Weights of a small multi-label image tagger: activation silu.
Rows from block 8, named by matrix and row number. Rows with one number belong to one channel. Each number is 500 + 25 x the weight over its row's rms, rounded and kept within 0 to 999. All counts start at 0. Numbers have three digits each. After the name is the row's rms in percent of the matrix's.
# convs0: first 3x3 conv (model.blocks.8.convs.0.weight, 256x256x3x3), inputs 60-69, a 3x3 kernel for each
# convs1: second 3x3 conv (model.blocks.8.convs.1.weight, 256x256x3x3, transposed), outputs 60-69, a 3x3 kernel for each
convs0.96 103:508506487473493466516472499471512512544521479428492483495474481449484492504505522472525497481512491524497487470499492490471498536493524503522481507509497477555488485489483522547459463487518483484491477479489527458473484512514489528498475454522527519482507478487515478484
convs1.96 094:505520544507508512505481512513504497524510534496495508500469517495467490513528518509490499493506500512494475506528489505516491533528492506581524472548525480514504498485492549457494497539548509508467512478507492465421504524500461502508462464509520524505532519479493507477
convs0.97 098:509539542490525518465491498499486521487475535503501509508496508528525495510498504543525508470514509456486497492511530469506512483490498485502465464484470494514491524491520553517510531492524502544505478507461506521508500487491497520482517516517463549453494537470534525498
convs1.97 089:472531497474496497471485500478474482497494499533532515512575551475529498488503471513501487511522536499521498523532543494497515485544529486542493480517482474512470475499489461484493555521515477486480493522458471516477484488518502480557535482503494488532485499486517532499
convs0.98 101:490482502527500481529540489479527505474528498495509500517487478527473504506500472508500506520512484474472535494491500542492478501510484494509466503506464503494472527499478533474493524516524508460477538514496536534506503517506455510517488497482533504471517472513522497471
convs1.98 073:502540528479486478512506514486491512478506462486521479507474441489459470509488486491489534472516502470489484498500493499530545537476550522451478524501466496525478503510496521554578484454464508570508512470469474512470486478481472467521465486487490478472495484501520525456
convs0.99 097:492534505477534496528577515462477473526541524480509499504490505498497487471492510484488505459494555485487518497488531517490492514506499497511494458512543479503509514523486459505504475518497501481506459515481446519496493522499511522465535518482478495478516491479496481472
convs1.99 066:492584554483510494522529503488492492460489493472519480511498484475490471482492501481507525481487481528500488494497522492494467455451482505502489515485460517550500493508494493487462502490463486511498492543496499516514462492519487521508502476503493484483516500533529474477
convs0.100 100:522531527500469499530507499492515542499541478483510462471471490471504559505445499527536531497492492521504530511559520438508476481458476482514487548503470497470499456441472518530525498523497476463486490501508493484505505493508514528507498486497462451490511559544500483509
convs1.100 112:519487469487416465541560539473473478450484467482500509502522465520538523493463478462471514449442479495485490484476474463500469470471471538463479499460498472488471513493520524482516512493461530503497513480481508504489506496482507517511526530566497518532539519521491503548
convs0.101 096:499498516460508540529494481484498508552536532484505472509493487517525485498519533509517505523490471465486509505499480520511521526484534454520507477503504465451467479517496464513494482506485546545520507518493473477517508490464569506506537502514518552509534527513476501526
convs1.101 075:492477494507493414517495492477469487489462447484447418533492496523495524522522521508521524491481504493506510493547556491531535494475497500526480461480499480479517548526494531511481496485481499458504530475505512460479497478488463511460495480475554499529505492518467451510
convs0.102 101:519517485508487500550521519483504474528526498529496481496503510495501492469472484525521509546499495510517568476515489468492462482528502504499502500487532498547512550522493489491509564502495518504514495521529524528491505531506500514475501504513546465530552488528507499530
convs1.102 107:506469427529498466500482492492516488460484481508528517495533486510532482518516479508482444535503516497505489524510527491511477501487464476449525466499504494489499477491483526521510518486470502468470521492468510503510514501520459487492495498532448480502494451528531444563
convs0.103 101:485508516468525477480525473464465506496472510509474534496503495451536505485482468489502521500465467476485502476496483476532509497502501492522506489459472510487540477495494527508521531547501480519517500507497497493477525496508512503534530518516549505596510500458493505479
convs1.103 077:542465486537521474529537514535547529526488489471416489506620477514517459461447479504526490512487448501528479522475527496483512538526497527477510555490529512498540497500522502508546526514488505506462508480485480459485437493495488494482449489479494505518466463497474472489
convs0.104 107:482488489479494515497465479499503480538537502481481492475501494481492542488470493491466513474467485520510470478493494491496498528531508478559550503511516468521496485445456497481481465447496482509509494484468511476457493498502501532530501493503483506503510474491510538519
convs1.104 124:467478487481448504492495500488496490514509466490458496539480513552493507495531513506473489487477487555508498471497505460514492527525533462505473506491519535536500499503498477468484503507522470488510531457471518515473522518511477539541487537524495452494509494483501523493
convs0.105 101:485478487496485505458466503483493544486482490461497514491499498485470497481502536483485494519521506504539532477502506537527495497473498518468484504509529534517471501533531476543532530526490507479513541501484515498471503481497499472517525495503498477481535495485485475493
convs1.105 103:480445487476470482511498504490516475492473463464478468469472502478484494477480503497518506487473471473471467514476473493446475484470500453495474465480489481455490511504486487473456496498479510487528496484494494472496500512519526507502492518522504529510484479385468458422
convs0.106 100:497470474496475510471462497489479519496494474477441514490523500492490503510499504490501508508464532498494545509540536526495522510486523471483505475541465501471506456433472453496491483516516503466502487504495497505514478528528500536484507516499529481480484504494502501474
convs1.106 094:494468496495527521486471468503494491504516498496493486519498458529484470509519490438463505478454496525488460498530512498511513500512528504480534494437499464492534492512523499509486540483486528508494508438476470445500442476485482536491525513485510516492482472472554510515
convs0.107 104:501495486510507471522502515500477489557481469504511500490478491501510504488490508503494500510479461482459485498483494487508465508471485494516474479479494510489499502512485456474438487527505511544464505464484505470503496505526497528509476480493549500571461455532498470508
convs1.107 095:512463543492496479500520489493497477504476498483471512492434467524493463478468513543523506502463504460428511506498516528513480513494458494504513504498523488499504469527528535472472521501475546493497526509468510513493513576517472535510497543499488480468506503489521480556
convs0.108 107:484480486471513459521531546489480566490476472538537499491478480478508509470506513484507489465541516493501519508465449487488509491490529485560491524562489516514503469528554503518468514558549471517496475512458508484515508519521513550500498533447501524461463462500500514477
convs1.108 095:478490522483450472507492473527540498512516530510507495534437453532480512498499489540494460520481446479479471523490519532491514519514524466485514482506514491473472488535517498510476522514499515483484511483496515532496495568524516534502479525513483513498470497501485468444
convs0.109 100:520501535541505521482488504496481500516499502479464460496503505482464519490499493445474508483493514498498470476496525529484523510493505501564552532542541490507537490481477536555527506523511471482482507518519489474507504536512532524484489474480496479509457510467512519510
convs1.109 092:516521501440477487505509476507496502512551493502512516509464512539470517496494509477464472525525487512456437491488493482478492469496541489480483502535547492530509500512479436420448526535545465471516493491459545550503533512477525549534525531510511491462503499449488503472
convs0.110 102:483478447507494481501505523485519483508518476513522501481484500460454508495519516537497460566546509536514492502515505531521509494486483506495488522503472518503509522550532467517502462471477512507496484460503481466507509493505505498516502487519509490468549535525481474464
convs1.110 128:522491498517510524524520507499487491497476465521574566549544516543559539487464495529516500507535512489493489521518498499458446482470463446490492471496459477465454490480508465473496480510489490469477474463486498501515493491514510536499489474488511524538569543557507483512
convs0.111 098:476484506543536533532537545516495474509509450517499493460494491520523522520556513491506488481554515483487494479475467442507486487486498517461504515504464502529486489511519586590570537525528510496518531498525493507515509516495478502501511476509467493495496529504493507498
convs1.111 111:486499521473477513499497528526483487488481483487471466485538539541480514508507518556542522495516546474460489493515494528540435510522497431478517458496507473506514489496516457488516497478480515496465480486471483509489485538539507492514494488475482489510479486513504494521