Rows from block 4 of a small multi-label image tagger, named by matrix and row number. Rows with one number belong to one channel. Each number is 128 + 32 x the weight over its row's rms, rounded and kept within 0 to 255. All counts start at 0.
Before each channel's rows are labels from the 100 images, of 14976, where the channel reaches its highest value: "responds to" is what is common among them; "peak at" is the part of the image that holds the peak. Only what is clearly more common there than usual is listed. The data: regions of photos with short descriptions (Visual Genome). In brackets: how many of the 100.
# convs0: first 3x3 conv (model.blocks.4.convs.0.weight, 128x128x3x3, each kernel summed), inputs 64-127
# convs1: second 3x3 conv (model.blocks.4.convs.1.weight, 128x128x3x3, transposed, each kernel summed), outputs 64-127

responds to: text has "sign" (36); text has "red" (35)
peak at: centre (48)
convs0.58 [131 128 126 131  78 139  97 131 141 113 138 137  97  78 167 143 138 142 145 107 169 129 129 133 120  56 132  26 131 112 162 139 141 194 123 151 154 177 181  99 163 236 177 119 167 104 132 205 102 114 157 122 112 101 144 119 136  66 171 161 149 108 134 160]
convs1.58 [159 115 139 120 195  72 141 146 118  75  90  79  74 148 110 128 120 170 127  62 136 139 128  72  80 157 131 155 128 166 127  91 166 175 146 153 153 135 151 173 203 199 146 144 115 152  96 173 132 129 154 158 131 144 185 145 110 154 160 129 112 165 143 108]

responds to: text has "man" (25)
peak at: centre (31)
convs0.22 [130 101 102  99  88  83 101 146 105  72 126 106 151 170 145  81  98 141 157 219 127  83 153 126 125 135 110 149 111 120 133  97 159 166 115  73  85 103 141 110 148 131 110  94  88 161 126 125 159  84 137 113 109 174 201 141 122  67 116 160 109 155 175  73]
convs1.22 [122 146  77 102 164 103 166 109 140 119 126 110 130 155  59 117 117 151  93 101 103 136 113 127  86 154 160 106 125 169 119  98 209 109 102 141 185 136 116 114 122 151 133 109 119 110  69 121 141 125 155 125 142 144 180 121  98 155 116 124 128  99 205 125]

responds to: text has "man" (26)
peak at: centre (41)
convs0.27 [106 112 140 108 107 147 118 130 107 102 161 160 124 144 112  97  98 154 137 177 116 146  46 177 117 113 139 106 143 159 193 198 154 184 117 125 149 156 177 153 168 131 103 154 127 207 127 199 120 165 186 159 163 122 123 115  86 140 144 133  61 141 145 155]
convs1.27 [ 86 157 141 104 114  70 153 151 154 126 107  98 148 115 135 124 145 138  95 144 106 118  72 127  78 123 147 121 133 124 123 114 101 162  67 147 137 148 164 109 123 153 115 130 150  64 123 161 131 125 120 112  96  55 126 101 129  83  75  85 123 139 172  76]

responds to: text has "sign" (37); text has "white" (30); text has "red" (29)
peak at: centre (43)
convs0.24 [156 105 108 100 116  92 105 141 152 163 117 116 126  78 152 107 100 172 147  93 211  90 149 143 138 101 147 125 152 143 152  91 124 161 148  91 144  78 189 120 119 180  95 156 180  68 128 102  84 109 174 174 164 156  48 142 141 157 156 161 123 132  93 210]
convs1.24 [175 144 130  79 121 101 105 147 148 162 142  71  51 143 130 115 113 138 141 127 191  95 143 147 119 101 130  50 114 178 142 139 160 121 128 148 121 165 186 179 162 115 143 108 168 141 113 139 112 122 168 126 160 127  97 154 117 189 189  82 166  90 155  39]

responds to: text has "red" (27)
peak at: bottom right (40)
convs0.105 [130 137 107  99  66  73 156 118 143  70 150 112  71  88 125 146 132 130 148  95 110 141 120  69 105 103 117 112 162  82 116 120 140 146 142 126  97 117 110  78 120  92  42  67  77 129  92  57  79 136 139 135  99 144 143 131 111 107 114  81 104 109 126 124]
convs1.105 [ 87 158 219  99 121 112 161 173 105 128  85  84  90 130  98 116 158 102 116 171 113 125 149 115 183 135 162 150 221 166 108  79 145 139 135 178  99 174 136 150 129  75 108 119 122  79 109 127 144 226  98 128 165  93 178 142 186 119 123 174 133  51  90 126]

responds to: text has "red" (32); text has "sign" (25)
peak at: top centre (36)
convs0.93 [127 110 126 174 133 134 148 141 112 159 122  73 130 139 104 116 144  87 131 128 165 154 157 147 109 114 162 196 118 201 152  98 144 131 119 167 178 143 176 159 135 224 114 103  91 100 107 133 121 150  94 163  89 176 197 102 132  64 144 110 134 134 154 169]
convs1.93 [146  98  97 124 121 125 143 128 128  87  81 114 152  76 105 165 141 124 115 108  92 143 127 152  87  91 168 121 103 162 127 102 118  82 147  89 138  82 173 125 105 179 104 124  97 145  93 115 151 112 147 154 119 187 114 124 158 116 109 137 104 183 113 127]

responds to: text has "man" (31)
peak at: top centre (71)
convs0.21 [123  72  99 118 108 115 129 185 122 105 125 131  95 165 149 167  86 149 105  75  98 117 101 152 111 130 127  99 149 100 106 141  71 140  67 124 109 142   8  85 162 114 173  91 154 123 111 149 124 115 102 111  58  80 117 160 166 161 151  85 143 106 108  42]
convs1.21 [128 164 148  83 116 173 129  92 177 138 164  72 151 189 124 146 136 112 122 162 146 144 119 191 113 109 128 154 118 128 156 108 149 154  96 138 124 118 105 101 241 105 223 146 177 109 139 175 165 146 142 137 110  84 149 135 113 134 124  92 129 127 210 118]

responds to: text has "black" (31)
peak at: centre (37)
convs0.48 [ 74 147 135 120 163 189 128  87 117 124 137 156 150  72  61 124 165 122 141 161 116 187  85 138  37  82 131 158 144 125 146 146 145 139 136 148 127 189 108 119 178 107 108  90  91 187 136  39 122 175  97 109  80 123  99  89  94 140 132 114  89 153 147 114]
convs1.48 [115 139 126 146 149 181 146 127 134 123 111 122 168  81 129 164 167  70 102 139 115 180  62 100 128  45 139 118 153 138  95 128 179  69 151 133 131  89 113 106 160 108 140 119  94  75 122 132 147 132 132 133 129 143 176 104 130  81  67 126  83 114  54 142]

responds to: text has "man" (31)
peak at: centre (34)
convs0.33 [140 118 136 147  92  97 156 106 134  76 106 130 119  94 149 105  63 161 150 122 132 144 113 132  76 190 136 124 105 139 112 147 140 130 168 111 158 128  47 106 140  70 111  83 127  64 188 150 136  91  94 143  99 130 122  98 117  93  87  91 129 184 169 199]
convs1.33 [191 134 146 123 106 174 139 167 139  88 145 127 134 118  38 119  73  87 112 133  85 112 155 115 133 135 183 110  73 140 133 136 112 176 201 152 139 211 112 115 120  73 107 155 122 155 131 117  97 128 116 116 150 124 121 148 126 146 117 182 107  82 118 102]